Rows from block 8, named by matrix and row number. Each number is 500 + 50 x the weight over the matrix's rms, rounded and kept within 0 to 999. All counts start at 0. Numbers have three digits each.
# skip: long skip projection (model.blocks.8.skip.weight, 192x384), inputs 128-255
skip.25:468551627577531446495468433410536547554487526410473552536512567457541519554545426542414522559560431519460572514500433459491497445479444543557504526500526438555445645451462560394526459551501516514551518465535445481411527524542541468501441545456493460579502538421563472478500498557527485509499495491466496490494545480507528553432399506525557528487581510569555515521524552606477530505471
skip.26:487498495497422511402402465471417513497475557514514505411506542492592492482411495555428666461526499443477637476522451512576527421566463448530593538490357473525491442422604454569578458561474556579466521486497435515497449452460490446489585531567494510535498505561443500475443548546521547529570417522507500449510503423490523389522446473527479478513432491498527495456493521512473461476527
skip.27:576527462524498520479583497344530528551462597500510518553496507529506464516502526448529524521537433465469512508558507569489424528573536492553395482378554458540530553513534495494534500580477568546451434438519466522484513490466540565539485497552489530511570523502541445476514585478506567423539448440519464563445459556521537504487460430461461539501472473501481452400523494447502592496462
skip.28:520449574525527451457454425429650562523563541565636462456485515483530480476511536546438498505446489392521501574528564531448450509506684459490538496521508584415527548531428470451374441496537567486501486513557567577443500572516570504475541484472531398565448533580580462487512515441517446468494579478451496519476559412486510484477447445431481463477536476507560508507509428413442521590482
skip.29:503466573537535503434504513557491526450532479611543600538501436492519612471570509463583500425547547449433500562480544390478500440678469509511510532604477451513631507475467512500543455404548462532500520462490520462467523521414444476509475505453442511457469520505405478511486497403548495487478483634571458520524476506584483555533541533535493492420491541511445493570553505562530473532491
skip.30:627469494387493514533507583574445562526467502574438397453512449483548506409569436548551519452567380551451399487499556504515502439473467557493405442466539518548458449507505484558482507523501385567492509478526503491475499467426490547466508508534505465543505506557502463561488479499497443535427538492496483484422527492473506605497462488496586483504486495430451511545464558403503524496523
skip.31:471519457462498488491485461444497440382521445440488512483476406464426531516467565498557553522497466519480525546489475455541498572550577449455460498494499437416451562533459590491534500399387499539466565523515489532522486524433570492508511547555503472534575477550438505440522586470505562513531525389554512558454411540477408456485504524508460500523449434572529508474380482486567472473520
skip.32:474552448415518477509516469474449538627562452505472477477433534497541537620436514595544500583460477553525465501505536465534490564453521513502577510456492490467540469509455599572456520463506478440538441509495469580560483471511553481476490529486444488513512508480462495563411464472524533487503491472545492536548404525526532502569551466521519543495489438438416614427590554498520509448460
skip.33:547342386560497473580382492496466489477483458477536476582491504522568558459489527495551518474453489510496511438467313545516536508543455415440557607496499483526503507464531520519422404560424526468486441445521623489491467523504509535529478517517505589461479461497465475480607558517468402364440512461481469456468518461512487560441512514549552554405534491508528493487524442431527474477521
skip.34:549466615468454405542546477453515540518501441473434523534481544524529621498467524419488434563614460431620497497549450555447504545486499556579506517507481496470490464505505492518432474528562491472459485428593627532501501430475569501520566645542498541481537452507478548456503571525517589480447507470472461387554421437455469475533458519484499512478390549483515470424496392451446517534536
skip.35:500440530544553549479544588494446499450491446443530461428557592488518468416534432515492585514521622626591452524621440576463514494475500415605520585567469501465465519529459443408526519482555441486483510536553548538503539558429403516461512574504444414460449483454502464463466425537501528500527511517583506519492498416451466522558528534520492470501429422517508518450538444512469526530536
skip.36:531477561421605382534606476509531474580590470548534510533521481475420479495452634538492565406525409465656413535459526452475369444551524429577491499478455506403527590526614585577585540558551503496500547465533516593492516496552542422580493565504512580475459513432486556535500469567466465517438461544528470506515483520452525471522496496443561568501504476412513409557436535533470476472460
skip.37:472486517585397463575509627504497480467491457422517494518550598462484481449419497496591538464389445505507478448516567530525559482460584543445490416477446481380452535443454504496543468533563577527529500444488595532474466610485507567507532513502569468417455492508519495536542493553529438515460541461487454501468507559481451505567511450540458518525507525540424506522429472504517480506454
skip.38:565470471536570480491495437548542508513504452438499575349505535613445500466585496544551484492485551526485452510487448499419530560442504585519542561490457434525466500482508550516498573460515470438454484508452462463515489489470344529500480496488443433437496500513477440518499440446522519427464472485441532541471480543497481416466511526465525500500447550554505462538527522585507504441548
skip.39:505621370590455470438600510419522494426461533515564561484531474457537517425547443480524531505553458530526539430502465463439503536491528470576423493557419465402580597479443474553552550457663606476553528458453448522527510484448482449495443516441571470504516541443533503526535544524483490474485472544476593439464456478504403612502524430501521535498449504444505531503562535421454554483522
skip.40:516471494490546564449449484532524531499468568493487382516522545406506436578351481453540391513510411600606496469498492440472591494577542433550468590496512513506522402476406603547465489476451491405512481453423547481479538553525477512497538580432526443461510517391534534573592467528602378583553505479415509551594505510530476446463436498487513530505481575475535555510435583538570511485533
skip.41:477441503526507498527444491524567517556469481615601576567522438611405564539619521410518454527567608412577507558453420507552477542468542541471500486408542474553573460447593515610371478478533415480586526531423508465573464483414427558504488417531603490481455546470495438424454544451479499479488483476431390457523540623493488457531519475517453385507559579518456545571541494584534530465443
skip.42:558538521512557531436496522558534427559551480602592450459364485537512517542464519509526567426496537472577524482369478531467490471440518519432498521490477541595560531532510456535479473488525517497499480485551485420466505439515487507407506487453531447540514512477567427552445436531519511405432442462459454536476491534419479460504505570503504495507497589504482523502514516434516460558510
skip.43:493485450452361478490383518567469556471607537574423493538464420496490470542561491433502528515449468421547562585421521497491514579531466590517436515595556559435560543475498491415571449467451408477517501501394554482498407557563538576498418531551511571551581454532491491506580491420505511502594534473498423570602537504485556457507466463534496515492450523436539431446538480519495499458507
skip.44:576466466480558544595551520473584459478485517615466548493557432542488483443485551563601410500470561461467563562595459437460496442603591546456449464529508545534443519435552440615486515606396552550456526544432540489554502535491536465512494486442476411517443474453574479497415509543483506536551391449474479508485509487465524448461490606480490525585521541544574531464508538483489501486525
skip.45:469425531608496508492510573487458467498523605614547463532373516369481511553565531391591551569523477422551564538504473522560422549557532459490583486571580504502442499465532552509526454469473506570558485521463453402483505448576532504390607508518558493520461575526493530535522453465506555456546520472571506524452549478402490464501565541502468486552518516508504490553495601542542559518530
skip.46:451548540468508473400572507437475546407455504567563589446445506473447429559499478497456510411520545505627459568542479557509533495497487455562477446565503382559545479499570498460621496520567457459523571464505504486562547436469546475475455492545454479400503555459531493476507478489472505545467498503529544501519537555405499529456512517538442458482448589525518480502475513448542492477507
skip.47:484520409444608505482485470498444446491563498481511561480483429453475519426514537424489457497550492591512469604529519505482518555517485477487482508393538496564403521535558370400518506426548504447514465548405443602567582542507484413568532476552557475484471417389497558571503441451536493482527556438477489563477541477465527516597535553479518462489511485574436516503510515517559575429444
skip.48:499515426454532446532411470502472445436492444454476524534406478487522506401527486484572525486558552459432479409470564449415493564505413568434544545525578605464491526539603536533572464490530495490521507479479545579544500467457541442500523489478452425465477552483519450539535502565507535526414524438532448512474495513564508453518544489541417556435557503429477486491495503521462551518458
skip.49:514585479515454527594478417439472493557459407486513461498610437515428561491419474495417502544515532474537543472472569502489527463491506537489392393526528609523457496460513450509452528416419484546537465435494454546499449512472478491505549470532490444447456543436395452374496533528455527446461493525447448444527619505477478512491427596503547534582490528462502528538538526588435552524489
skip.50:499441567380551391534477480496549493561527529421513535503508601473523414533539471468451493516584558427579584404547523410502451475481514507601484483419443493494534471525554473540481595562538419542535530506425545453475505550481542524534500563493459475500494458385548536544461457563556478478490515457538478505533572474531518402520436468486604495467563397432515468519505474432495415525505
skip.51:438467565464437585536503458380534430482399408513409411528494504524630536539499476535519584492559493477460574488604460567573529471420513576520531512500532449564332570473457427585549453420535562481476518534497412585452485497509506490493552461527549502458550526559477473524527475550522456501507532483467513489496538505449569451472484531568555509449531521505440510540530532473573535532576
skip.52:514455579437503522505518518554438555480484508498496510608576452550451443538427588518543491572504464493566411488596520492572494452384519560541450434537494597521471501478370540499583394549521499480449427457547544397489516420544476492455555490581424498490446543440468450521538492543522472475530489501469471476533423415574544478524458433427587463518488534461562523441455511459488443516524
skip.53:577479511566489493429511485497388458526502513399476563586355451554413551483505561571468435633589646559509526469477484534410460502461465511496536475482403456470398529523497508503552582465459590511476478449455528523582529472471482523461438448516533521464534492480537473539544473538498446543500463475495496528586482498515432539472504596372415526524471502482597448512529458489522530458552
skip.54:619518593477477596559562437503533473470509514418523536535541526499588484403583494504546449336597503554525423436548583526508515459530492484500562560542516485492462461518508523497376533471490411552562475462493447538485380526518511453515440574474515590451493501551538604478480519523414541534559524500437583520440511465462469530438474565446477553489495461445506488483493562447461501531451
skip.55:398508383565506455495527561449492476518558568537556534523474503501474508626470504472580533517496492522473426577584528513544491490450476637486488358418416487508499397545429408531456448525625484465495521553467497427563563498566474467412511444553472520482473508510562497546500406610535568392452524388557488432471449513366507426449498446488497472449504616509476555490467524444506494441515
skip.56:534496440481474477523476451478595471480456492389485430466443499494531487552504564484519465584515578483515514439334590570536529503519435519549503439550478523505554343593445548499549471440322513535521503485473509554460522481576488461471425412537546508534459481534538498440510494514562503393485517551402566538497514543557423589448497483495530475519457460505575523564491482577535518529474
skip.57:540463519531455593526509530461484571511489464594572540492471441473556511561541546526444477478428459574548577437495408573433513484502536648458468471449459495541538451424559428550485502425453535471412449519483484526509538535496477530528427510502527450488506505450478523410464566538540576501530471441494512564409510472505544517577557447524453525503429474564544515528425538433524542580490
skip.58:491453500501468442510470488468491418493486502476485454499513606379467481436484528500514521308470520508540415515513474522520435544443413574479565464514578488493528532492496500558572444542611494584429548475518520501563532465538408439462475417517471555526517489518460488505538492587508491511504522512480478511444563456517515526488510515583468542525484512539485609547475511524517508447488
skip.59:409545584559444590503592512544528575505581473421612547537516638588579497567463462547513537521474606455460676498388546495521543477500462521470516508528659506508460560519443616521516505507504496524475543470552465562517492520565532491486562540448523552527424513449504509521472577493526450514465498439514495520469512564538476517424458557471501430565467554514448473450440487442547546484549
skip.60:539585501527415490586420460474501521470510506541570481519513528447463421470550397548485470531579528434492522515498565445495520548446610477502539576513531471521600499568517563407476471531483543531448515548507555477556503504527573459531501454506566453500559524606484428525492406570459529496508468565449490452468480533463520493437570503492514583531535474535478516539476477417475595499545
skip.61:514412524479437443565480473590457564485549574543433558474498580561455506544548532428462486488371494500502555411391545419474589603506458592475484500534432471594516510489497344419557489556390503474443579533536544459520555426516468456447483462450458535480372471484541488524502422545516505415468617431507490607465517480469498437481469428491509480485537490455500455493535503405605548540515
skip.62:420475447511461344483460550549621473450536490507417497519527544447502488504456411504526418497552477541508573462515484358628330479468525475620556512594478513542421450508510550443528475540480435463467479505544455428533511464530474506475529509512475494392498459481559478413511402521512487514439518578525505558526538542484467483539514489526404522476525531552465440569482544555413470441461
skip.63:498493515504469611455526433604512477494483479482589491480466530475486479526502457471548474524577463532480458424466440506507579437517452564499465530471569512513507446459553573514424509557586499509475495531499529574544424563536463491581478591505491535510455486427428530465468458524541539460459484463574410504438444549377542478487523539573555449521467490486545525518535558458483541506445
skip.64:422409606533639508498584511461575400369498518492520381542496447532444474533393540414499413626457490466461534477405556491427505543540403496479496496648527311502436433405515476402461542497538499499500526476442513482534462495555479474546472479543456556446520500472440539492501474457509473494541499473476518568472480494500550542511456542507549442542407520553466460424571477498457462478429
skip.65:388548462498489503517431505514528561491550475562669553488436568496508532479474626532399574567458526525472456471465517679452425487469519520511573451441512545397538497420503492486501528556490501532429478452512475541491455492479465570527468572492577484473481484513419468508583564513519479538524486487544532475480525510521456455532496354499539511515397543500610461495518541590474492477523
skip.66:454572509380467467449496462521416396518559547456508553523433305417516539404473501593547411489595429530507478498434504553552519552483480506412539487523536451411544569533449548504444460477562473552466491467490480530481503500513337526520574474501489498514503502477553464495467459449471543474479494515507503554504540410484451556481537542560534469441470475416462531533505473505395479547484
skip.67:591500600469525470459551507482505466505467627355454524422495475541558504528528541553531381474453494547534517466524413526553447445509496453315393413526479468509547495496442561416544512561435563517486576496483543495494462453496546526553520487492495531439507466422506474457540525411570477487452551467512497561480495593437537528496470481572560521495503530513516482481442462506499496495449
skip.68:537548456482401484494482440491420513450527441524515467584507503538495441385502471640487567500437520523476402483490571505494497468543474469514423561482504457496462378446442464551503362376485498478551484478589465490583478459476479492474501404502507485483491601504447541482488470515516523520463488493532541509515425462485543507473497486541530516425457495469475517533550566521500493503519
skip.69:422340463439576579543557460474494485504443554390473469540399484571566544472517586563450546447581499434520423475544575525535503467542493486460548584558545537451483526529493481538485468428570559523549500508489512472425494382524511429538479505435455499474499512476488541515529554529504450519483561463436453584514506536613499524582455513598520519501542496447509537477544559569518475471433
skip.70:471483513530545417498504493501452549502469395548489492473358544431404563534462483559604458500538476487377535570498467596481551636458448479574536551420461541471522480442521480505516477563477412557649485484489492515509489506515438532482490519529439519454534542493439492436517539501477575481547520533477602519456519586516502555528520547476561489444516497478504584497511413519480511575465
skip.71:418523506565508505533488423416541453603598475506558468508449568493556593543375441491490544496502461537590417521501446582412452407535438464470466460643546507542459631523478516520531544390540567524465495512506472503462526461436477493514535434450451502472576557575544473508420473520502478522455520465529433477434626503527465461535526417454567514544480548450569578505490459505553458505527
skip.72:477585486597530536510534500535480570550439447495529609548585536512547418505607461481444499554415548392460484515483452432504474545471453454413409636480510508512611490534402459482603507510429415563483515524493484480431447468448512440553524453518408568490526459507478567534518527475447544460522509522474475552440535495519450570531542541497533487520480420461505511532542455477498494466436
skip.73:519505500536453465537565553549440578541454620615610489503581555530531562585423485524573560509465509497495503530585509545439615535468528466569487518536573507430495436472453427558448565528545524479455489565518541537459525477433450544534528495482515492489536545574495500504485525491453483435391471503462526473508516426575557573541425511551528505543544556465425477566472492534386554538526
skip.74:495488518517533612390492618566469538477348528466531563496542436503434493572442408470559430466384508426469502450533538449460506422472470514525493481524572574418483566442512440491516529448493565537476505515481494516488477515456476539480521373432516432449462531479478469412542478452468498418416481528489476516536584505527469475521485416528483473490527482510551451590496484507544484570501
skip.75:585483485530521485508577478502647552496437628455417551529503530470514461487505414473469546544517494457469503481493541449422481445473512546522475458532557469482519566484585457462400443534515510458491546507460521543581472527467487430556508522472490540436440546530527606500488499552488453549522506496515462557488450471440497480484477583542524477518415476521473440485444535490501494446531
skip.76:477552563496496441475529533597542555423535515481386523562537462444465489527502540535480490551495583579526435530427544418453511501469486486501562548437458516508563419440594467539605545551502619435464536447491461520535481519523482452520439470481467525509449621481572497599495464435431482497463532484489444595453548544371465442454476545497455481546450522471501534461577555423580471456521
skip.77:530382506513514503445566464497439568484527416488495493568462479573491554437551540462519442488524607506548495449435535476468497449383556370532435457561426595518588553486454534518604440558446511466494481456480456492541470504480497499551471537432460482515501516523514580454513552501497456541480533444535479490511407536421524414505540543472571453500485599560529489493414555466483424424578
skip.78:482405505514496504479460574575553558562511600485488517402431423464564576475572505593452507510442531481484500426449445446584589416614453544479565562565443498497497485527499461468609565342569582533471569543492523461519465504430470492492506490539517551438485519552505497543551503481480467494502472561540459565537460473502481565445598570530506464467457514531441428496496475394431544518560
skip.79:511556498493537478543468499453511613446429490585402441569538392558583490551551582493499477557488491505473516548412550513591532508491556476521517501513532484399530411367583538384518491525449617476493440559546477525520492459397523520450409460506496528526499451562550435564634462420445493516477504515499445502443510556460500495447503519482528479532476464539473555460522487510505488532543
skip.80:527464471496403567486508589488537535493461479459537491401508458488464529525469624522533605583455424466513537597442565440488490500507419677451561496550544435549597507628512595598483409435481481458484483457555486452483451517475520404480430485545494488542462537459550548455440555459505463546508420521493545510489500572499455491509466509501554403531509482504532507573534548518545501530518
skip.81:535548509588522493477566477490578502551571552524506511409500490416467537489479472539464463445529529478465555437478491422554542525422504458508543465498481519439511466475448384503548504515460495558467432426463582499520587507438509516485484588543539565530548520491490455476492470577473551470457521496437434429464472536575483536509517519533524591521593490548512513520448479481447546476437
skip.82:410442575588538514493573482546582377570440553399490578548584473455537558482540417445503593484434422538530455470433482599356409485521577481472520469416487492446556495504485491514537534537452490520536499494455475461454502567448510594473473573416371501459529466491512481507571492523404476546511474502478462525512454467476556526501490587459597638472554445533514389493570451496438454493496
skip.83:474547441557434582386475492481556572485487521584448473550423451529359486536491470485467571404577534503511584439450400471502586486391506521547439482402472368462566513524565586439521474582566437551578472481461582540430559504430455434567551431492466413428460469514494484496565552385560459492480364493467535422527615497523577509478433568463429451538497577487474504530513477556446553439549
skip.84:460480459517498404587475476520514442510382510495558440589543504572492506497486549522570564524547527460458586459485558505582479346577493504509516517548405392624646453455540488455563494522493560561517473464540546506430573535553444438517551425504521434536517468514529552535455554526475557533413517584522493507497417597466476501469444479469528444548527510425415563521503507597413506555545
skip.85:515522500462492362517545535504532483510470486529461490499475496509472434532462549498510385472527443480493499573503530580424518379436415531421448502468534445552488421471423450545478537500424648542569470553531453382501538552507435556531421511506494518461555411506481500529421462461515483513583521500510443520545481467519554530442494465531495518570452488517559499430576395461504555408453
skip.86:462440417555432565525410577504482528424519519474490553493470512444458500548385430470502474498549505475464521506528579475361588458396593339502509578445599552518508539605347449410532544481504518605492473456487511453469505474455515493485419435479633448459570499504465492435487568461507485462513520504393496452526522553515464522516448507490550489428584470457462441572476425522489477548488
skip.87:397489483572443445478455418643530540494570478625540437400461455616449489467530474470526459529595505428532543541549503502560595460550571442527437515408404557461512484526535456458444454519509528475542502509494492571452498486483520459582434469479488493480465375510529500521526479499545486448514573492451446492444551457574437536540460468524502570553495490516463423498471538456505486481529
skip.88:555476494447373532560517487449425425450544507473527527567542506461528532403477392480436493484535542514465526502443489406536457568499577539569486523480433499505516570541530429495554442518444457486561519511552514509566451492453509434506501476488543458517560445484453561621440467409476477542545539545502460479434518467439477537423489592491548482507414464487561561503491483470543441522393
skip.89:484457478562509420568565489433470471421413409444555460494610468506396494559433415497500506562523470437480580552440535504600504520463513543415460530492496453501522556522506484507503462533475558533429532502484496462552428565466453579483468481518563507518490487445464505515550515504532437418529503496543470411497521438470469573449562463472509511525479450497566537533639515527496508543509
skip.90:469454442485571369512569403541528558473506450504501457559489602550596522484531488484579592575535538424476547579493475504487502578437467496554535537475512471553386527505538531506455499544498465496459547557454506465464507450561509462418424484510527459558472481486567455414476504540533459533403403529490555507584478478494496531440465500460493513515468504496443459545498468530509500590488
skip.91:503447491486609432466468502543517540495528554481478520474570466486459377524530524489425496509538491548494479464578478543522592451557559489540524507366573548554498336514447443513407566597523523516498503556480499463482602498502514533464530444491526503521474510489445527477529511353527486463462474419517545444471461459491453506461525558456468448452592555491453522481469567509448428507482
skip.92:471642525537473458532511454463571549558518510509518456394384590542505598423417509468495491515385434517464418469620485625522481477590542608537456398521540488434408503489437503520492585505490462562581538463435549504464474441530518543549526497546515472465411514508470443465486505545430495429462438551505532567448494488488535413467552555428526493479516560420481492517457493543501523446503
skip.93:527456530410362537413423523515431401533594507464447475524552495497535581508506514512455511474371454445543570469504460410591527484453512554544477460531454523448482520500504417449494573491491538517520483491539512586542458480529555414468444539488493557429524523481483486486531452405553459515472474530461531489479496520444474506457548493499450464537534501499445469515525475537458445494435
skip.94:427461437604539520476437510579433575445394607549473550470584591470575593459537550620536419438540406492535530468572521544501444482478491585434452542561501503538524490471504447500385437469500494544458488548476511524546531518393482466379440530533504546501536438502476476468492567456397486553511490484493505461473514546501398598478483492505501566525441531453467504473535448511537456477536
skip.95:519401427451485381506538524578436513414488524415543428387504464538534502457559418464503394398490598522535404516482344533516465486442539449535555429513576525503522517534435507501547337462535526514490496553460504533561486543579534491505459571487511587515540509539525501530529518553519519514512565440520383475431479449526530548475521440548544575537494482461471484445524552460493517396455
skip.96:543469481564593620461480511412485391486505600552535610482474499505581553456470487611581572574617515338345457534474484484441524505566507561519480500489477414543445505492554575444412505452472453574574522545477476475503444432578588487577509452465492515533574472454456530555473421491510496573480488486495537593538496430465459561519545490462519467494535508528497485452457535499504445442547
skip.97:447458501595507539455459478567506619518516393558425402431507551520492494439556451490383487376545487470576479474409506491454469397411454564412483572562460560414517501531563614456389520407491468536496502457554491443517501489530552522478565505473507523534520598544422477460480558538413494437610510495516592551472505488429475455460519469509479534534527553462505525445428471515471419462564
skip.98:486427437474518604471468500448577459523419525512542542490394422511484483462387536489480533415569485442513461477558481453473448442513489409506576445485544485454600502522530539579546561524472544522437482558550478451510484451543414617515479494483509519540532471542546510497580431454476474561496499470450504558443477487569501508435454597579516527573498498551513454534503517477547540585498
skip.99:505443509454646417479519540523526485489512519509457482446571422472460488447410537493512423526522501490545525502588491516459466499515559391449413506461517619536535563403437468539517449535536586508519592538496503454521453528512461527492451478487519535520510547488513469475539479459533512471503489433500557541553582527518462491511529492485555490438441468503486475450551454464576383521520
skip.100:549457479576522557483467488540526500403462465517455398655522499524453461429472533459519479392440527446460505475473601541504552534522509473467546445479539490514552427493542522485446578426460551487494496555501484480476471538406486485454497573507499492489479567475514522517453444564487515492430454513524517560558470481519410508501586520538537512478449493521537423520537517510459458466509
skip.101:559547482468345660559444521573471451434481503479538462397478495459502501549477569569429553486400574562477479513624540437437519507504551626480521551466442590545430558503479453377531479454559522487455452468500516533463554458451472447525492497480580492512481492575549488540518511509454486482465534400438510474464506566470458540513417505471503435620440454480497535507430524481534479490492
skip.102:488510569544457527444472450527545376407549542564442464471411515534540523574494613557481437532487496529491591488458530518390576520469460432526455520487573605497615450488603446470495538468404521590525530424556475414559490479484481497531509480461536466462533553478569393491438532587424528545546477590528471549567512475489508512548514416543548546500567541509409466561469471564484484521425
skip.103:510491435495519530527471432693470570519481518545474388525513473498540499471424353483479551438413530579476463494474529526476569515499487522500469485529525503479406530497510535548513519394474458426455440449496475493487420530456394465471571473572429489512425512464499475451478522516501570552480609423498509504519499476405502465500477613517495453475546536501521519488543460527525498524516
skip.104:418494594532379510526603538377407437542546457489622389535541516592514476568530458500546434499535436599580439516516487388482544501536566556504389539603532613459537486547403495484510535517562606491523498485536448471433464480516515468490520487464535470505483512415501476499468491489524529494431508474361510555451535529530440463493469485415515550549525543472490501491476473541525490473428
skip.105:505536365423535378460522480541485474587544475548518491567475550569452422439501548537444421535499546462567516459549515539431659530461519497547566503480415466527575547568550434532397435549418511479471540506470434543484486438467521507599512590487510516497525479483476557477494507520563508571484523415519445512455530467412482544486468560473489478606500562501561515482408554449553574529479
skip.106:528450511460413593506523548582525512539399510484444515411525470371438486487523495533497497549488570510460470569498504526545571590570533435538514437460484452429578497479590475459500645459549659532584474483517439446505520433440436420483464430483453446496525476542558473499439440510545464488517506507495515557552575525470442583500506445455572471479523562492518522473559527556542480523500
skip.107:468574528492578519510579405482592517528505546541553550555545419489531573491486486480366507611425516373453463453537550451505529509504528471474494571465496521519460491384473476453527460412499472498489521574502551539462543567500548450525529486492457414438518446519539475511483444490478512419478381557527586426500516414416556492447514442501490550477518483501475504513522552512414596459427
skip.108:531535570414533563458448510544618455458526415527463606481467565582465360432486525467526455497481360470483508469553504479518505442533551484515490630571448440462588508484414415496412447531568459461540494590476471486490495493536482485493506432538438544512534525437495422477467519472596461445479471466517519536402509531505604482488545578421498495414377503544494537555448453527531495526459
skip.109:515432519490435516554605500496419463454536451502482454533430553517468525542577546445477469507520420619435483604515454543452547348510485484559585513511531471500558596512504596460490515390482624551446534513478545453478463485525542494510516451406512485471482493517475532487513481488497424497565447532472497417422441467538491503468454532522505514470440453419538433494496492535609543483504
skip.110:424478396434474492480545438490519497460495462476458443530545547507469442552508362601565458464492427553518434476449518506524516586517421529629388442562534619435541519398472491538474451523444551431485492405596474513524503504506517538428481560485394443512528448474523424499549518523502548447463516411586562553489457468476401483500421450514523500511455477543523527489451566490538522498467
skip.111:484455601484495455439521450467586474464561605545570450516514469479479479491532497527464461510519535487539460448548499472489577438403511443488552473506551508468463519486510534542579531499499507464446491560491512441503465418441508448518582483490483544485504551579491517456460497447494570419444565508507484457529505514539466498450485579481483456503446429414533549500521578557534474573548
skip.112:469450535637452467498543473523466529529505490514557458476578522467574452515567483471559474500378394485395450448602600521568472592497501502500478502452590473592562495560581429460561534522489494470487572459487549493369469478548526468508567491522397500464376533498478509491483495535553471477466520504536502540551518473454470469534547529487428520538565537482507616479475489514548457415487
skip.113:421538511501425408548528488467541631492524483388530518469502490448471524460432599519511496420546542458411504517452558498560435431583521497631540494428514510479480505496544329575563509400535558495481469502453556485518482487548547501585408529494413491482527572534499481583463498485516493494469461551446452466458504588490476501587554528397496451469456518467456400501510432537495502449536
skip.114:462600486470497494535519494454516599563512484531456388453508430564500506470412507535427582452551434470522541535490463501543530525533574535487547520490514565516446329461518462516433479457480451444497550501466502404513489443475445449491504538450536518499525484460546463484473554495504478480406459497472469539517454521506555470542448471417531581457500513489437478505454501492549569419499
skip.115:582494490545496464492537465532593543479664437526469444522399523535432455431611458582514497514422510660449512470438509437516521487524464597381552564417407490571557493440616523461557492520453470505534519554550491520450517563537560516423501502475574493468504479481473501519514496549525415526449539453467481450529467440553449488552543456413510468520517522532476522475536542556513511493400
skip.116:458562582521450455512499393567466493533572482522424485537482500495436467602506446514546494447527545507537551450599514433465532538445479539492465496479550599519433453501570496414539553462513610464512506545525469512500382522441525508515518524494474526597459520473532522535469498522450471550509434522602470524465454487475506449517493536548487495507426519535552532555526567522513483448449
skip.117:446512527524502429408457528563468406564465449499485475491498433517555487515581484543449631504359474425512520433548402505489502420443423562578450476475553473497473464500566543508540633512528591483489515501486479527509508487456519531563474501589508594478532469492472519457446466455531512439506452480459386474564493488584533543471511505533571533495404449455486448506479438535515546468515
skip.118:540533521515451478459562516558500452479386505487438482607468458465511454473607564464481477497563552513449527537579515514555515481517538474545468582444561444456488498549506455524404487394437424572435477464460485400448526492542517523535472546455477468548559584406473497501519462540502469527454457459504541491524490541578528533490514467549524510536511488544438393509504540473461459509523
skip.119:607395499531482489429463442472483546551578490540458495505530502446504491479500512445481438615436476508432466564399570556569418479512523565506547471523465455397501441540374597510565553491581524467474503500434483563475414495565544503582513538479512462493433468542491385468482470562539581454434528555407466516512545481471497490526479552402535564625465503495456510527399443536555523474451
skip.120:463500539476510602508541571522518499593604468626522461491431439486490459449532341519481448461539564446514546517521482515509456476637417529542426382549474401675443498465516415457510531554403560569490514465548482545519504477548560529458512528546457485533554592537522501472462604437442515509558513508503530488441474527469548540461452550469470538456506483505478491533544458487478490560468
skip.121:503537552490575505474348596613573444519508511499526559507470520555603324478483541416429448520485428555385482625510529452551474479584502589563492424429403520511557465538541491612485516487592357533491501419508434448494540526466544488465444421425479480536519627466532539500474535521494479561581493487559446552502476440547541495400467491461466550487528434505543475442495538504417470483520
skip.122:557466442420460506502491481500584458510564497476396552607427485530513457568514534506423588456518488559468551530461532432465428509483582520521454549618611531504626515531495507624482411438543489491522432452473534485463568483483502592581497551552492508497522518512463450464487497498456485482505531479528497505455490497488536541528509572462497547516442560576489525456513504478520451466487
skip.123:574492494567506464504518446517501513574393462496525524570530412502539536454513426431559547477572575525558558485477511455460454528498451457479411450462439514418476367425521474389472493471540503580480494524446514571459467505503505559480505456483520541505534478598525521524469453484459554516506491430508500507455541460532569442518399535449500465528516477489458563436592468391541507509456
skip.124:411455442391495636517564536550636492589641450576452476512522488474510461484530484552550573475543525439539499534546499537620507549490579537561511465459458494572550550489422527458467480529569625552548548449454499476481531510514425540528548474525502387506526514474541507499447493435547506456523440503522506499490443526532500482517488507454445448537518409413464490498560508513456514458547
skip.125:499508516495513552464523482511520491509554486501518518490442491470478473484422491477617569434490452483514564553533539537457467510501424474460491440496471508495574426475507466493429389512441537491470472425522487558463521502467552506477439532514337498490477482514515495541557442551442507573503540538499562485429495443473470579549481546576422510489528476516503415472543503462473505494529
skip.126:516540559492430534535536472525423502532651474480546375442465570519495460421470472402500549522597621559464518452586455515537555585488477335426458551495510488456537489537553534530449548508539520525569555483484481523556466528497510547483539505511501497480569475480491518534470472518512484441528412548467444531485506439444517479495522452550494568410439520506479514424564457533449585455507
skip.127:514498534578592381465542533510504504519402474559446526566404586433567514467459570540516440596471475558525531456476550529571596546555509638477536445468477558415421401550584512520469522558623511508463494516491466473502590539449561502496429601483526490586554477507437524484478546531496475537533477489476595443474506499528513484513432494446454513479512507565577448484562485442499411518490
skip.128:546516438468471504499553388468563558474461422521516452500507523494511508515519500514553524518453406532542524596481472467509521574533506508535410523508486531563462521568430577629551481460433589468450479520507455504457509468487461505557509489528429568494406548450489526492525519527536525420515513506531431540507426472435568461500501495534450485449481494552499540465517518454529432505502
skip.129:491444551586419583536510403550452512508557417524423513522587503478466510609491526484458410523505635535523532541541507574514462483440410494594400507497545427412566576456508448520479405490442438490469508513486481474501428519550452578503498467514498472485519475547489482552452583535426484447476482528420527504520519498464493502391480502471519504445560487501420533462575390478503499530524
skip.130:529534432566587540501519444469488532474530536526423535441646497553508443449536517478549525575561474535650446465528395508450605477487568469499563458525517450540511490524575574474507441568466616508452484487560480531511525518504558537453507450449554448546483562532516479566525464485500539517462537511543477574519544542402488506587496490519444384465502490551474417519517509523503448500552